Weights of a small self-supervised image encoder: widths [192, 384, 768].
Rows from block 5, named by matrix and row number. Rows with one number belong to one channel. Each number is 500 + 25 x the weight over its row's rms, rounded and kept within 0 to 999. All counts start at 0. Numbers have three digits each. After the name is the row's rms in percent of the matrix's.
# convs1: grouped (4 groups) 3x3 conv (model.blocks.5.convs.1.weight, 192x48x3x3), inputs within the group 0-11, a 3x3 kernel for each
# convs2: expand pointwise conv (model.blocks.5.convs.2.weight, 384x192x1x1, transposed), outputs 0-95
convs1.96 084:500481492498527517500523483533504490471488485494467499528494496526504523490488530465506536470475528531506563523486485519518492529480489462499442460502495493498497495459506499494537466499510473461452470541514504510521488497541492470538489551542516492448531530497510501469474465496493447475511522462532544507521504463512498444
convs2.96 087:525516457505482503490503558463491547493472476535515492497486512469485514478446474463481472498531480557531526514495505487517512505514520490494468514541498506487532461525469524525473465507481453498498471521464497533485502550507466490520485510446472477544502503509508556501529516463486497578
convs1.97 080:479482500500485527533530517483462493452529481493516480491500495520502508499493521497479467542525497458493424496474506532508494487497510501480478479527519478518461454490494475498514507538523416481458495517480467532490492500502483548485475480445476551518539513493531450471486520518484466494459491415564534474505518491527515502
convs2.97 091:510504462487525499484529474485463439507505522538481477512534500486533504498454497510528514515461466521502523496507491532486497491519511523503542515522510466497521467496497495526549506539507474488508483481553485491523516494541490506500522530528511497540477501489478499492505513459458505522
convs1.98 107:473510508579466467484530547473484494489531532474455523499487438466450542475579492501527514500468502472527467476499494499506494497473494485504508491496482506492523489503516513483489521520488481480512508513520503496516502499489472490505488466494504546521538496472487448547493506520489583456519394551503495482501449539501507488
convs2.98 095:512470514483521533479500530541482534495495490452505478518503508513502415518501534511516523508516464503506477549469474549484505513483493504515489488465515495489458486496505484495536488489490472413482471491507495473452541466533529441542525511545565518568512461500493496505494498534472503528
convs1.99 082:450516499506443508487537496477473464483461480528488506527505531501467497487523484488514495530520511463451472514497489474471478478516523556512515499482480524471434465506474489544493480477483435484472534509456525507504457487471484543524487505480549507534488483500474481480498547473506428490505484472512502499521513494505520491
convs2.99 093:512520517541508534536512512505464477497495461476494516494503500494436492518524476495521519509498509549504496500519523512492482517447511510522494507490488493502522507476487520485516507526462542536546468477514504508529528488467455476496465490539503490536490502582515521505531535550510503521
convs1.100 087:516520487482488504487476506484509467499492500445499502495470512495473468485459467520494541522491486465500488521505548491472515502533519584532543492477528466485506474475496516522487522475518542497516530499527439464469517512538456492481472461499533526533510484513507506532490517482501575552509493496505495515498498524501490512
convs2.100 095:546549494511495534476483501476490498463465511464488509523536492491486478491492483485479505548482479522530509486509533499515483465524542519475460468477512466483518500515538500528488510472466538494507492477503508509495494497499510532465504506469483482517485558476524506484502526467460515519
convs1.101 101:490504536481493515508499508529505508506504498504502494503486500505491522494493496504523430527521460577521422475523512482509521459478480518485506474492499533527505575515487532479476529492456554534456499526489487485464528516503502494482534484500456478506507494522427485532505485493513494505521487500489486517497492462507505528
convs2.101 114:462465503492476497498466490465529513520490506478505482509484444520497508505479462457485442491501453487508492520495522526497497504504519502488497475535501505502495501582523542483449462453485493482467527521500483483494461532484516516441472488472491489502458468508476472521526514560507528481
convs1.102 100:553472483506483501496536481523567507508555542449464460512459498508512453525575537514495491520480527479496505477502522488504503478499488484485541512486512494513485532498517486496465509492506553512527473468535533451466511510495522450488505548508484472484487500518457530485512495526499470510517485455542521483491525468450516502
convs2.102 104:460444495484498501531524478514501476497505492496504538504493512556476424472510470513543514516482509464556542525521490495479510485540510465498457487442492516525504509493534496482477497519506524478472515538491497511450531500511503511474508499479501500466541467471493462542489483501489506476
convs1.103 094:510453449453502516462490487507529464493515482473476495508478504513488515473477500446486511458509528444480567502516519509485503495502494468502516475541499485505460486508524450530518465510524459522524488516491455514500493496534472502516493489511516485463511502502534503492501500510507475492475502533507496505487523485507518457
convs2.103 103:525507515495494460489506505480529506519484475479512501504467460491513505508460465491490453499505471503490499493480515521475489472496501496485485456496502468520541507537541546502453526490443497484480516516538500507500484509489500543483504497501458502484470498507474476523530498550537538470
convs1.104 084:470462507464455480478517479524493497509543522502531509514503512495464472489471498550493459498474493512466561537537524501496551487472483471528535512538483501513452499516474500501504517485482467520463524479483509457516515474488510510496485540439506480440490515517489512500492486484505529495504530472531515521479474542484501503
convs2.104 092:490521492521526534444536472468516537494505486509489502507469479494467549491517476494512521529503509489515503498481497498509500532520511479512513466482483496482488528563518530502527507480554512521483527533521539462488534499519486494537475524481508445513511528497508481514462468519476470450
convs1.105 091:513514486517485479499502511495502484523518482507479522514518518500501523486474503500474510515538535462475443484496494504520506511511526501515496479512507503527481549578546489449493512511534588529572540516514441445437493510485515501490494477470501471489513500494512479514494508488499538456479454475478462498482487474533533518
convs2.105 106:501452545499529493494512547495499507505485472507514503476484524519490500492455482482510491460499474511492530508516473515483493495498509500485483532586528517494533521616473436480478482515456499507489476510483478497494538520543449495506501482506522513493509498509484508495472553528517484474
convs1.106 120:509480539411456491496584469513488504503498485495490507469491526535506477506560420529505459492482503527472494520481508514492481488482517513504507489526473493491517510498474522484549476483504494500503505482507514512488501484502490488510528505491528501483476494498510480498508512472508504489458458572482509491470488538524487470
convs2.106 088:502462477442468535494541465513490488491481546507537507526504491521532478505514485509488477457496463547497513492523465491496504526502471526487461535515497516459435508504535491453519509490502462454463493494495510487503509495518524506499532484553557515530482457463472517516508490541494495517
convs1.107 095:502541509530512530473526460485453465524524471545534479524472509518493554515558501500531488506472486484510504474481480508523509468501492503483497477502480500519492492471479480485505486554499496507509507469500505470509466522507515494497527478517492497523507476522478491507496496479510533501518517504497521514471432482500507549
convs2.107 103:569465486479506489487452502497481514472564522499547507520495495471526501517489500497539480488449515478516477476483534521485456538520549480502466506549540528530477540506532511535488509481504528491516491466496532543517438477515539491533491534511474506462470509479499501554503492466489526477
convs1.108 090:514506488509497499516501477487517493514491509472511523522505519517517515502463476501499493478501526442492591502505484492503494479524503470506508463517506485475491516512564520522552448480513514531499547516493453461453486529568434508508498502535485449435497533472500520481466478507495530508483485510498513515490494479505519487
convs2.108 089:462454511512485526548464518464504480515508546490500466505494459514494505506500495488511467480487491472519489494496547542484508548509531488467499537514508492496472503618524497485446500463479476481481528468473492492499473538469501533458489504478504475485506466525499462478526498491524490482
convs1.109 104:504475496436459559547507461502490486526511506497514482521524545541468458501459482517530498478543505510457500483508524498483477461529539538509493489469489490508504513501496494502488479489499486483504486531548521486433464524505493523530513468450498480498472546518513487550493492466466420512503581572488506492506551518511475463
convs2.109 095:518493485507467513485492433519496514522461520491524532556537507486479498512491506473464493481498518523505508481472516448527501461492507492506489472498533503504546528498496513499491517467531486492505506514479480508513530499500515451467548549488491507504500530495524510490484489524511499479
convs1.110 096:497495534507501502483510480507548505477480474528547496514550489485484491491547508498487527471485497508496482486489496501535503499514473502490484518490481515471513491499490515503492502499524512518517496478518488510520524451525504439496492500507490482482499489481509502481516489515511504502463466499497487479529516510494479492
convs2.110 104:501442488545509457527475506539474486490537469484536497481484541505447490493487511440498504462519471465528487484559514536514507480477506518566524476500518474470464453497465514514474487460492506469487552484488521486465485502493527518507499562505485473454464504513455476464517495510528482469
convs1.111 112:423452504554486470546510493465526501479526537510488493524482454558487442552483503489533529472514497495490478514471502493526497496535497482492494507488502499493498499546518444489540484500501508500504472469547497518508507480511507484494496486512481521522511487500482528491475476532437527549504509468507512507506481486482490521
convs2.111 091:508515487485511479481484501483500513479473521507525499551482522500504535533472473511471474461508516530497477481480469514508561465523489526494493501506498511497498468485529476524500485520519530469486510486485465464562528498487533525542549495540527502551522464507521473502515488535449526490
convs1.112 089:525519456495575432473524496564466455559465474554464481499479475505496457526522500509500483497452471514508501556540477481493489525506495526484483536486502565516495530496551493491492453500496516552538483464536491486465504467532495445545546495523478482501513551504469520487514522495507504493475524494517442514540471546525470497
convs2.112 097:483479461520486472505470489493539508490520448494534506503482505519469506513517493518458457542491505496485477481510505521501506540499476507469484458534460494528511516509540481511472524507482495513494518533498508499476527494495520571500512450482507477499520528495547463485515531515535515430
convs1.113 095:512521514503468480478516449499475511492491493515479463491520503509512483493512484525497518500432477547521545513497516495504491520507479476483528464495534495499511555529543443528469426513433576512569484460511586526537433492452507499503526476566488482476543509489519525475521478510502490487496510527468482480493453491516517502
convs2.113 086:487513515495540497493500469498491485514507521540505526478492525477485497486485550499514517503543543513460492506478460490490498505521504532531519507473492528505490482424482568523508525531511548528528525467523500550507491465474514468500508500515464513514531560509497525487493562491501505546
convs1.114 105:473514512543564466528475500483457477526506476467506494484502485525514527511518510507464520499451515505522517483531485452490546516512469529520468549514457464458480527514494498478543506455479506496527474492489546492487475499498521465465489507531479515507482534506499465488541488497495556518505468448517511493520521489485445491
convs2.114 106:479468505492507516463480466502526464481491462527542482510436518467548466530486495491482508525522492518538524502504496494476492522506488512499498499482520475512486492537461511494502502503474498473542489508432497503534470514506492504504543471504531481489490484455488478488477514500509463471
convs1.115 088:534504500518482558475491488488504498456433512507470517511440510520541495520504501489526468514541499498483465518504468473522472501475519461467495482485519505519546530471516515528490484521482471479437502557509496514498466492494486492529499514501517468492523474511534501552515478505487473501505557519508518505517510490475514500
convs2.115 109:486520539470464518509513485513477491527508499477460481503498523464516520518490514506494465523462514533497489522458530516497494503508472510490518515525514490495524514507509518502483488505517490533495497490540544487482505517550509514496513505522507491425500508487475520515444508504506462487
convs1.116 100:593444444475481522543513505511518461509511503492502487503442502495520543521487493459526501504473505483523508504479480503493499490533506503509509502512512495478468494485517478466527501500509484503464543518501501494524512499474486491507495493495515506494490480492490517522465532500568433440492466508504488508452484479526535498
convs2.116 090:529521533523486533540528488539535520491505513496546465521514510526517465493516498476508513482485495490519524557511514525493483470485550494505495482476466521509498519516519509516500485507520528514486514493494518473524524503511526527535518510521489493540502494523528548499508466519515489483
convs1.117 093:533499512464532501516495488525530509538399501564448539550510575505483499472461473508514461517496484514495492524515535530466546537454550521516491551474489494506502515497519499484490480510494470497491499523503521531490504478492509500492479493462475480482472493498480523486454506495529532523523508542504467502512485477501505497
convs2.117 100:500455536494514466472537485498493497536489508502540491500529489502496492537515499479473499472490484458486494512512565553459458571513535485478466504463508484492508515528448499489533489531504539480526516481510471526508472508504461482488502515484484517452477461506542501493500460521554477493
convs1.118 096:500522491492461501519483481498487483507497497483501519470526540574432437488501543498510482479534534470485424466509558511478483511486475529531522547442456474501522480529483508469502500509489439521486482535476494526510470514478500510503518529477537524539481465526513497513497511488499488525524498491525531489489501532509467495
convs2.118 094:461466510506498519461450560458503481538526514452469510497558480560521511539567527497485527478493518515497499518500490544508515535494509491554500495491481531511467507451454515471517491523482509528468500476493523501460520491501510488494509522520548500529490491516493475535512478549519520521
convs1.119 097:475504501448528484448475482463519479481516488495469479491508479521479489502462535483511519501483504498508474511530476549495493493501499476549489438512493506492496494480472511506499501489515484493505499482523495501499511474493451486553464513511520526549501492519497487533502509493488510484516495531494515517465483527481471491
convs2.119 100:536530482472486466476514521526496495491501510490509483480482512509519527492503507504477529500485457504523473508498499509491468503510511503504515511477536499454500460486452535545488455493473487482502492489496506518485497495518479491489543491520450533491539502475461504509552487459508509534
convs1.120 099:477479505505493519507482498439486495429443490444538631450498492519501503490498491499505497487510509472515487451459576497467570493488573393500472451502470484501475512499498499510476507519513470527491493490506479482535485487489454533511497463479508505521506515502502486500540519484484521497525484485494511505517512494480474463
convs2.120 099:527497490511512506491522559473472520526478501482534491402508497545495500503466489505503500517527498520475501512527527469507433508472516500491479552462493499460485501498453516521487511477444499490541509436514499509490480508521503525496550544514500480506486513512492501508485492490480501587
convs1.121 082:517552525483488468488443530507551481499500485503507547498544536518536541489416501504469484532506481510514530527498528532482514488463547494505513472526516500501478508512482520512522489481488474525508510578479481523492531451488488483501491497498502486480505478477512536473474518500516481487475465518482490528496549476564549505
convs2.121 101:480481496496529491537474538511502533501513510494510525517493500486413520500525470476523506483530502476490483512496492493521486540460518498501475482542500509491511503496450487496500481451509548513484543479527511535503489522497485516480514491485492538554460496492499463490472497542489463549
convs1.122 082:495464521507499538509490545472511488473483461572529574509482503513477539448419460500507503476479505543487506475462450507510540449508467457448504513478480512515488534492479501520504483463467526487487499509471481497505503491496498514451500533458535501470494485497487492506538507476479475497487518554484498517488491483507518504
convs2.122 094:514486530508472495541505523514494522537471517481480495472529478528499511519517547522468505483494474525466510462478475491524475567467515545480520508523478538508455497513484503513489444538465515511492453497489509505502514557557502440502458467500463501523404481523533531493489527507489429458
convs1.123 101:514509464514513504508475490511501514528490484505495490498506489517447475481545516508461529493457498561516546485507483488473506470502521483501465503522488498514503552509526529482509503500498574500548520393476517485518513489490534450495526480502451486490510547515473510481495518521509467502497488505500524513474533518487488504
convs2.123 086:502512483490478482507519508478517438505538432584486499521462521495538508463441545489498538504516527501525524503489509475465510518484483492567534532483479520538516507542520494509510529501485511484534475503490516501542490505506486516516511528531517504446541523487483529528508521490521507493
convs1.124 114:556466493455511499444507514484500477510510480489514510452567513455543481435544509476500533485541495513485500491502499497483519500479506531519471512472520498506486526481507514525479506489485481491521483507465487536504520485501511494514484481482501458526468525497512501499563497456519436514472502487481491497498526529514531480
convs2.124 093:500506485468529530538536497491449473485503485516563484537471476484478500491541468504489532472482522495478525443535510510508534528543484523481505494496488451494491520499513504512504499542517471489520516490545508514506503528453519508469510498494504467494483485501465499478514520521530528514
convs1.125 077:512512515461489493477496486470496449446495473559574507478476459483480479516493515515500503496477504520527504460474476479510453501539473441467488468483512531526505522535523479507480519506495516480541481499487541547513491518469512496513522521541507498490517532498476511469557534563454513497479472505533513507486480532488538513
convs2.125 094:526499516558511520538474511560527546498488474498498513493476521480514507532482513520451488498501513459477509509523494502507483447450463508501496518556515494484515514532537505500491531477555532480497504475469459510463499529530481504492488534485522501516499473483490499538507456496474499514
convs1.126 099:493511525500521507542500517542517487540454488652465464502480513509508486489476507534516496494485499527495503533493423507491454494479460623505510576439484584510500459493518486515496548481492532505466535505494546487479522510476529524484530485473494498468484510496486507494480512510480516509475502510517491528504488529473533526
convs2.126 101:548522507515545482485524498459497512506490505475541463444486476493502488520478467474493497523510503487487480469505530483507450514494522487488518484424493518445473507507529527546517508523502487497509491462468491515462485468501521519555505497530499485503508490478566491516515478461513493474
convs1.127 095:452538484504560502503509495508508522494479510468426476517435513433578468461611475469501512490524512506498534493514482567449482496503484464513471490512529485452501527451543495475490498511531530493556512480505469487512476504488494542509487515486499489527506488495503506510476502499538509496488455481499468484491483461505512530
convs2.127 095:480473491519503512521480516505461476456554468518550513544523489506471465495510494519506538480506471502520511492559472491542542522496519506514491465507505479531444475504517483449490509463483495489457497519469495556505464520544543500521494481471518499483478556472481532452520469499498533515
convs1.128 117:520587477456469504475418502494478497494511473518507488481499498467481533466483523505471507524498486501506497514507479515522483511523491510489521511481499504480516532533437507513515497484502520494506512474463510502516507480509475502526504484503524517500501521490515491499493537503549504419492503467519484473491518515503518520
convs2.128 090:486473453519501503481534521470520501517502486513487528542479513489525485533527481485488449512521500542524500500513461539492541496505509512566479519494496505489461491487467497472464546517494521511499490496488491462556528518471482492463506469535540524518489523493513542514458497549417486507
convs1.129 084:472501504488508453512497494496502492502513472481493494490511488538575522524490508487513493459524473465521471493475466469455479510487502506475505491498481469501471507511504520461541494438484509473492475583500479514474485511514467563536499568537533506540498510511496501470502485526494468485513499487522517514466527517538523487
convs2.129 107:481524529592476495534499471498502545488471515502494490499534485537490529535511481512463511538472522469523490515469536483498503470503513490473499482471509530514495537526481512511490513513577483498488524508546483522480509495525506543490458521459465504433508503452473476506479491481462489532
convs1.130 096:482507500464480545537479497497500516492510512512472505487490536518497518539492531496498474465473528526503548480483528501493509451513498462486524514481511533475519492472482488504506499506481440411410515529503556526538489488507506499505489519501542513512500491521520471548492501492504517499500489496533513536481484492471491483
convs2.130 099:488522484532494507543487519538529491507498507500500493498496485500523527494491497513517483525497495471509460519500498545478503518484542487508487532542509512505502534590487466464489497458491509492486468514495488468467465516510484493491465523451513502504503512538477513523490462481477487501
convs1.131 095:469513540437488502500462456479502501475481483535502507473486547466458527516480486521491487475543498480504509509463470513493491537503512499482494523515480508491511495489489467510518490502480515534470437488542498476529504523472484485536456486508498485489500494501529513502439501543558505458482495485517488506484506535476462496
convs2.131 091:468458464440505529490539471533506460497511463518456507519471512486511488521481524529475493475506548483508505500500506507493490500471478508503509500528525463457509469513542466498504454522491473469460519467510550483505493521491523473521499509487463480521523527474495505464490486509534499439
convs1.132 099:492516547514485500514502537549478529470477498401463447532546513509496537516478516494505521501485513482490485538550639497466479481525478587536537432462531470479487465486493507550489475509496452518491515523503485513462466458483472542475465469449509482527527480487515537513521477463507475484507522505500512483500487507520515521
convs2.132 095:517517520525493487477513484490497504485524480514484486468500471484490534505509501460520487502497476500491492481489539458490471519510515520525517499349482527441483491493480483473527550483498512491479522478475490475516514477496499497531455531477549480510514490505533521515498470504503489558
convs1.133 105:452532518465501561549437479492509509505515514459516486520573500490476519509394579497504521523543476430552459509503483503501506526485455467518500475507513494514518458488492508515475506517528454492473511528498481514501519481519518497497453516492520503500501494508546463488516480520442534488542493472520535460490507451476486529
convs2.133 095:525526508465481476490535490496494475476476556474521525503486478501491557500501507500505510468532521486519442484539547479513517502511499486522488468475525499478486487457508463465535437473507521512487495510475474501497484448502499485483495448514493497476500520474555495483498490499489517507
convs1.134 085:506473479517442445548475445450495508480508516462462505524517478558501520536468482520517460518516489519520485483500526474491461480517461484485509494467517497483514484519531514483512504481503501533500486499515525495485531492521473522519481502513483521452489500513495496516497487486509492452530515464470516510488514547497530523
convs2.134 085:483497499494488487482416509515452482487503450532517531505460513490464512501494510484486487487524499546509508508480465515500519496497523496474442493483507494463514507527560497506487514521509555480525505477452468520439550499489532500504478497478506516467504510503537506528484456451482488484
convs1.135 087:529521460572533488526502458479493521470499515497554540519512473581492487528427447512496484517500523493502485521554494454485491510470516536512516484533534498529519472482515487502489511473501473496538504493519535497508502494520542528467489523502463496461527507514492515520474492515489501513546566540502511492522486510524509516
convs2.135 100:471513515470491508463550504519515501510473493529489508523496518521541535491505462536441493497495509549532517500511464481441501504490486476512489535506534500491551508519494499475478481482498510513514515538488545522533528472481532480451457462516467509489484521494495484481501518480517534475
convs1.136 078:471499510511488496477496484526477502520443493603550584509480506544471483502523537508492486509467520512487498501512492493503542502471474532483514566472495542486479495489486481496510481476515483474496558462502494548515487485506498491481508491475567560532508504478436484478512526516508506544457436478502483485448489490489499481
convs2.136 106:500451509497510521503484496483495501542471498471437476489484530502521498461525527501520478545518493505476461510513523491547469435504521526519511462544494483484509515450530506490468521478490485506512457506501448492517425457499512491515496507525477480510467504473485497507512503499449490511
convs1.137 084:479510546508446518520462512481478515554518555551551513499532460474452516537422528514509476524474505474490485487501523474523496536535525521488488521492514478471511462488463496536511492489487489495481490504470480529488512487491493452490498462501501500510480550491471495482468490512488477498490502511490511498555504470540485496
convs2.137 110:496566531537492540541484452488482481474515505512480504486538463487507483504486472503495447506513493511550486492502483488503528501535483468531522475553523510537500535470514497469492531513472503472479476538488487485497499471512510494471439520464501515557527528503509496489466466459464503482
convs1.138 090:491532514470539569489486525530447480512486505512492532501525442521549465464557489502494490537467472494500502515491509489502529494507528493503521484501503493500515519486509497503513484493492506484495509481446511504510486502484491490491502534475488520467500507480489508475510495543499476578500491547512507477501502464501498462
convs2.138 096:495492496485517544501479520500488514479520495516490482512474480474493518546489496482499499478472533464466520443547512538462515542502497539487468509524477518502544492488527527498490484503456501474516531502478472504519493493501506447496473476458512508475491503495497491454500462476501455462
convs1.139 088:464458526471492503480488514488487493481518509490505482490457479488471497493451469502500513506512529459475501498489478503503495519496510509522544466513471505526476526579555476470467487494513498583524496499496459452440501481474514492502498478482509525481530512499484515525483505488459512476494563550461487480508513505492498545
convs2.139 100:483515469473493546460475508512489482471483479521460524494489504529507541519465481504512539473483498573507484526485465483518503445480474529467489482530516522486520516530491486526484476481483495490486493509540477521479566537503493481465508485493457488486554533501522464445492510519479517492
convs1.140 090:485505494455467496593530541515516535531483496454512465496510522524530531543528545511482504484480521504506514518502506516514456479502484473499494505490500482496459477517459502502517473465480496485495492489484493531523506508478510507495506532522493492494472466489486506487494475513476472478503482455478489512482525484513493479
convs2.140 087:463519499508518510536464504497507454495491515483467486530508492478511495526527475537475536518476488476486468515463444511480538487540461509472462490492554465537440451504502482504510495504488501473485489491492472488468499452469508485525477471537492485489493470480459517480512497513486524477
convs1.141 086:497472493512505504493526485468535533522500512445464464465457511519462442531471559500492507471514493469495510495510440502526490476519458441517463484505564483519540539527550536470469516490525504512551517487499509454515475479503468458540527592561490493476502535500473504465516480518504524543493548471485504477479520499503521532
convs2.141 089:474484444501480509515495464516510487462505461539490473539515527521487507503512522516537480499478505532511470488504495475540543473518485522491507528582512500495527497536485481465484495509480491465489533531491492479511496434471519508575494501461527492529516476487465454500469495484498486540
convs1.142 094:480537481469562530468469461468428541470515467458486477468524487491550502453526486492486550539492491515492488508470465475539450545521462471505455510485470486517504479455504534509471494521482516460514472432507523574505509482529540541501476478517471506487511478520549495474517502514468522502517493494481498522518501491492489500
convs2.142 092:524521459490530504493503502530529506464472479512473533511462515497504510470534498514553540495494514542470514539504503510461517488498484523555524511499499497491464501518511504467481487518506503536491499514536473516504555499515487488505516502487534511504502552474462505497533509475479505494
convs1.143 088:534507518521530466505572487473496524484481530479507537487516513512522488533486489478456495478473493512525494527476502487497516489494528531502524530509475514504487472492507480492516497486502511473459528480517546508466469531484503476527495464477484477488489466496517481509518501468504503491508551513501476528477502519517474501
convs2.143 089:478480421507502503484493494501498472499492497489531467493457477481477454509503507485488473521500486509508464500496487468474517515519496493463512511493511478520515422504492476543485436521474484443526475482498485486489471524499491514513530505473489491508497521497480542477532489500512518483
convs1.144 095:479530517493517499493470484487534495481500511504566520544517468500491486485447507492514470498503469528506515518521516493502519496457488494498462497515492537477530491494456475536454511537544478474502441517474521469506528524536528501518542494504480462459495456494509476517507514535449512536481459522475549519487478517509503486
convs2.144 101:526505527521528506520450499504521463459498523507528441499492499475483491508478486494534438492528496467458468460519525472478518453503508492505507477528509493474505491476468491505517552503448522513490523552462474507491442448490494511479492513487471500476500445523509508513511493524506489490
convs1.145 111:512492539482483484455491507490464513472464537510482557481458493533519469549520486501518476500492489500469506510492518517507459504516468491501532509504486481489490483506532473514511482485513496496513499503460486490500489521496487526497482477498510507470474441577503496520495502490503498508516489510480504520510497495493519491
convs2.145 096:495472527508527503472495495527533502452515521532453538524532562509478500504504500486510538495532487485493459463487512529531537490453506486490511519500486462489507492487517497449490486559575496492466462504528507456498484509494474563506500543493523531469500511482572481512515489529519478512
convs1.146 096:516502494506492468472512514499524519500538536492458526493465512452515524474518487484533509497513509474474503499503504513471496510514509493510459516523498493483464535492573516494574502499530466508503555485489492495524499479520497509512488500547514578472476500480479515528479521488466516452526472471496487529518507512519494471
convs2.146 091:472507491484528555540567526475485509476514474503491506527525484515481507498502462523571522498502521512516462523527476483502483487483512491536477525505497478495520487502502470489471526468508461528491509516489499491442526471471478504507520501492508487514546511475486493458488468518481484527
convs1.147 109:530502485528466527532481519478510481513498492502501511494528481448507499525490490512469495517474507521519519506521462516512483496492491481519495521450473512530516510504519492504518536497486499472489555457507499486501500474491484510472491476503536539517541442518470463520433505498492506490517499503507479485498530522506501523
convs2.147 091:496476502506500461505485554534473520527497503483465518511501471509511529538498469510461558524464507524513464515462490511492541507523463476526514490505471484497479485491518494452489516569491504457507506535473544524474478493509470518505516466530510511491524498498542504490497511472469534486
convs1.148 100:494511494472490483501468491491469497480474519526548496464466502577575521516482497518510485473478510479488469495503481501499502506512517508514533480494471492504505483461482549543490485481495520521519500496527460494495480490494474503504482484501484527520496492514518516478489518498490474455480475485487483485485515486481491515
convs2.148 106:474488477511519474494490505491502497529515506477453509531522511467524499498513510491446484440519512486503482469505512517497531508505567475476498487491544509433497499504511453508503440495468501474501522531493562474470500496532501511490494503500513454500513484503514551497508527515475482526
convs1.149 095:484504544514469495479518551513534510517504483498552548469476469511483464510485504507487490555560574442489479517495495477457515495493526502501478482490556481505471510489506483462468493489523479468502508529578493508446453543474490491488471499475518504508471501517501578484491505504548480485491478520496529502519499514488482494
convs2.149 103:433494519498506519505488451515454464528488491480536480514544532460495522527488494552522455493567507528504468517511521499515505527488499508511535496513519502500420534514496488476560502516505460506468507473456520498466501521503522511480518509475511462475518478490471530468447484492482515541
convs1.150 086:519489506500456518507476495494491471500499453438432484486499491536522506535503492538500492527503554460475462490471498503454542508520515516530518464461495555526494513472500571609542470489500516507520512517493491531511508528513485516496495524501500488507533523498503507509505505495500465471510525556532506518493528480511485461
convs2.150 093:516490492474484481527500503523516496506473469504506490485497531538510489515502467481523496460558510489496478506497510493512515486486486525489477505516488495512509539523496498533494510483498516515526494505512506482495484506538502481491523489488466470479466467478509469511510468559509464432
convs1.151 102:491502531492489517456544521514501483487483517488474565509510496536490510500536501478518484515485513466484509494478513483493488524479497503486521481531518484490541508528508543506451530498504543476484511500491505504508470498518507452498488498518538513454461551503493480494511502573493500524493534512497478519498537507516501495
convs2.151 100:529506480512499517495525473518492539510492509498461498545490486497493514522502523548464521497493546523491493538500463539502522510503456448508521503473500500458484537527512500492524528487522482552509504477495459527557471456479542498510469495506517553491533489445452511521531513528536485500
convs1.152 093:474505503454546504480551471470463491488464475464500458488460482520502479473515477528505523525542554528560520537499494485568496497479507497480486524487505505500505491532506502546513496541497484480487520509482482516460474528460491519521500522495534538518498461512490485513491496508482565440496504486479506497488555468495549487
convs2.152 095:543541516512495512484471490457488471508520554475475498539498475498491534512513511480458474519483526465466502500517503513507489501481518510450485500525499557497513484531527514499488469512543518494498493508519452504498459488554536456504483470492507500517503507467506476471472504477471482505
convs1.153 104:531515528503501482492542446505437522486506531468521478510478475507477468485513497539480494526503518539537531465464488486542482504498487467510488480531477496482505539485477493411516566558553454477511540533468496516502486492490485461467505531483543507553500586537485475479509511512486495497479494525522500508497466510480498506
convs2.153 105:493520507516521553500484547542524527441471504505470509526457511530525519521495486510515529510535491502479475507504513542463539490515521492495549487484527461491505504509509528460516501493477491466486500557488458464502503477535529437488447503537497500494524506477505512516459484512547500515
convs1.154 087:497470513503490522481482514463503524536473498529489531476503486464501479490490472552497566500479494491468476519519508498504498499505485494468508491501467523556524521507546502453530488476511513513493464488481458506512451437459488520494536523539504486483477485476492508527561497482507483496472517516490517490511559488508513514
convs2.154 103:505533514458490505453493480512515513518496527473555486511549515502521506445485475503499508496516539512539425480519495517514475523461496515502467496482476507527480517487497470500506452531509472477511466525511505511544511492474519492498460481491521477489551432483568493485500495527502468500
convs1.155 113:509509471524484459535477514535485504500420507497507484464528528466506544483515523491481489472512501478491478499520470507526461511531479509493506543487498509469527520466524479517517469458489491539484492536467500498510508479464481505483529525489484471486487474533491504496500526464519466516517507499505508498496497509538483516
convs2.155 106:479511503489519527483500486496480498537535478490460549545533458511529485502574524517432517533492521529529490505489461544489511530527510505472514500510501499512492511510463511519524525522505500536525492445492515542451503495473480477515464508504511536515502519513509498464479494504483484544
convs1.156 114:500530470495490537509473487504492522521483484485491515471509501505503482468505508494474481530531474477512509472506496496484502505510481533501454466491504503491512501466541517536476486478514474514530468505500497492480482482517519504469477508523506490491495503508515508485523478492489490505483513511492486523538479477481488510
convs2.156 095:497465512505528502493518507521489519538503491504506485486498503499526583506503495527416499498483505479512494454468492467519478489477469488544471531504483521502526472499484484478522512498532528478482482517480517551503489496500495493474507503508494539527505494529430466495479536516459503487
convs1.157 095:492505482483471495510529539501491521479531501491524518500520505475496419537436486487474521505506450501507506509498512503522503481516502500475471540506542495503497524471527518488502467507458469488461470476530507508497510541507501495480522519515486493490469460495533504511495495458501513561504476501487506486483512503507524484
convs2.157 097:505456507501465499529483509535493499501451499490491478492497465437496459493451498551489487464488497479489481486471492527467485493517489488469539512472463529480492466491484508529525503501497503517513531496485506518546494446538507494492556520539464494500523546468480500461496539508514491516
convs1.158 097:516498552526490447511507522477508524527541522473452512489510471528497492544496505516495479511494516484493491476492503501453502514525527491532522486438466492513500538492521520552536530496507535495482479423474520557562515514489519534524483455472478471540551463485492510504491533512500522468495485483511479468491523514494494468
convs2.158 096:496538517475509533527501487518499504494466553503538612526501528479468476490456506504498507517516499481497487459451468476485491522496473489503538486479498508493489507508528519497501475502518489472488463528515472503507476466495507482515463482468515493477521522503476507471549510491519505485
convs1.159 114:489477536453540492522490522565462516526419527479571500514515494511503529485547470513494496512450517494578484498487518487507516521498510479520507492545494547445517509491520484489495495516522479467523514486508535519516502494503516478502478545492493521490501553489511475501493537516496520493511491469505507475481488481510511508
convs2.159 098:527506501501499457460520520513514493529485479489471488497529487476542523487510527537496546478496472515555554542491490523545508491500522532488489479464418521509506476497505502503507498536505498484489511514493524463491503513536537477541502533472507471487506490491511506485449506484442501538
convs1.160 093:508491517502481515545495461536496504505513523508520499499487494476471492487535505487518473489515468500497475466494521447525539482488531480523507502526489507517484508525479505488482468505483494494517461502512491535530505522509508486531517520524504526504515526476501478493494458478461476498469510521496479490497473528518527517
convs2.160 103:486464534529487512532522484495470513488472510470489507540508497460473527524482500523474536476529523526502464510505495498549521489507491498515530497524509515509520515480541495470486513587529453506459492514521488481514449489457557499490462504501507536501489521473512512505523459478534508511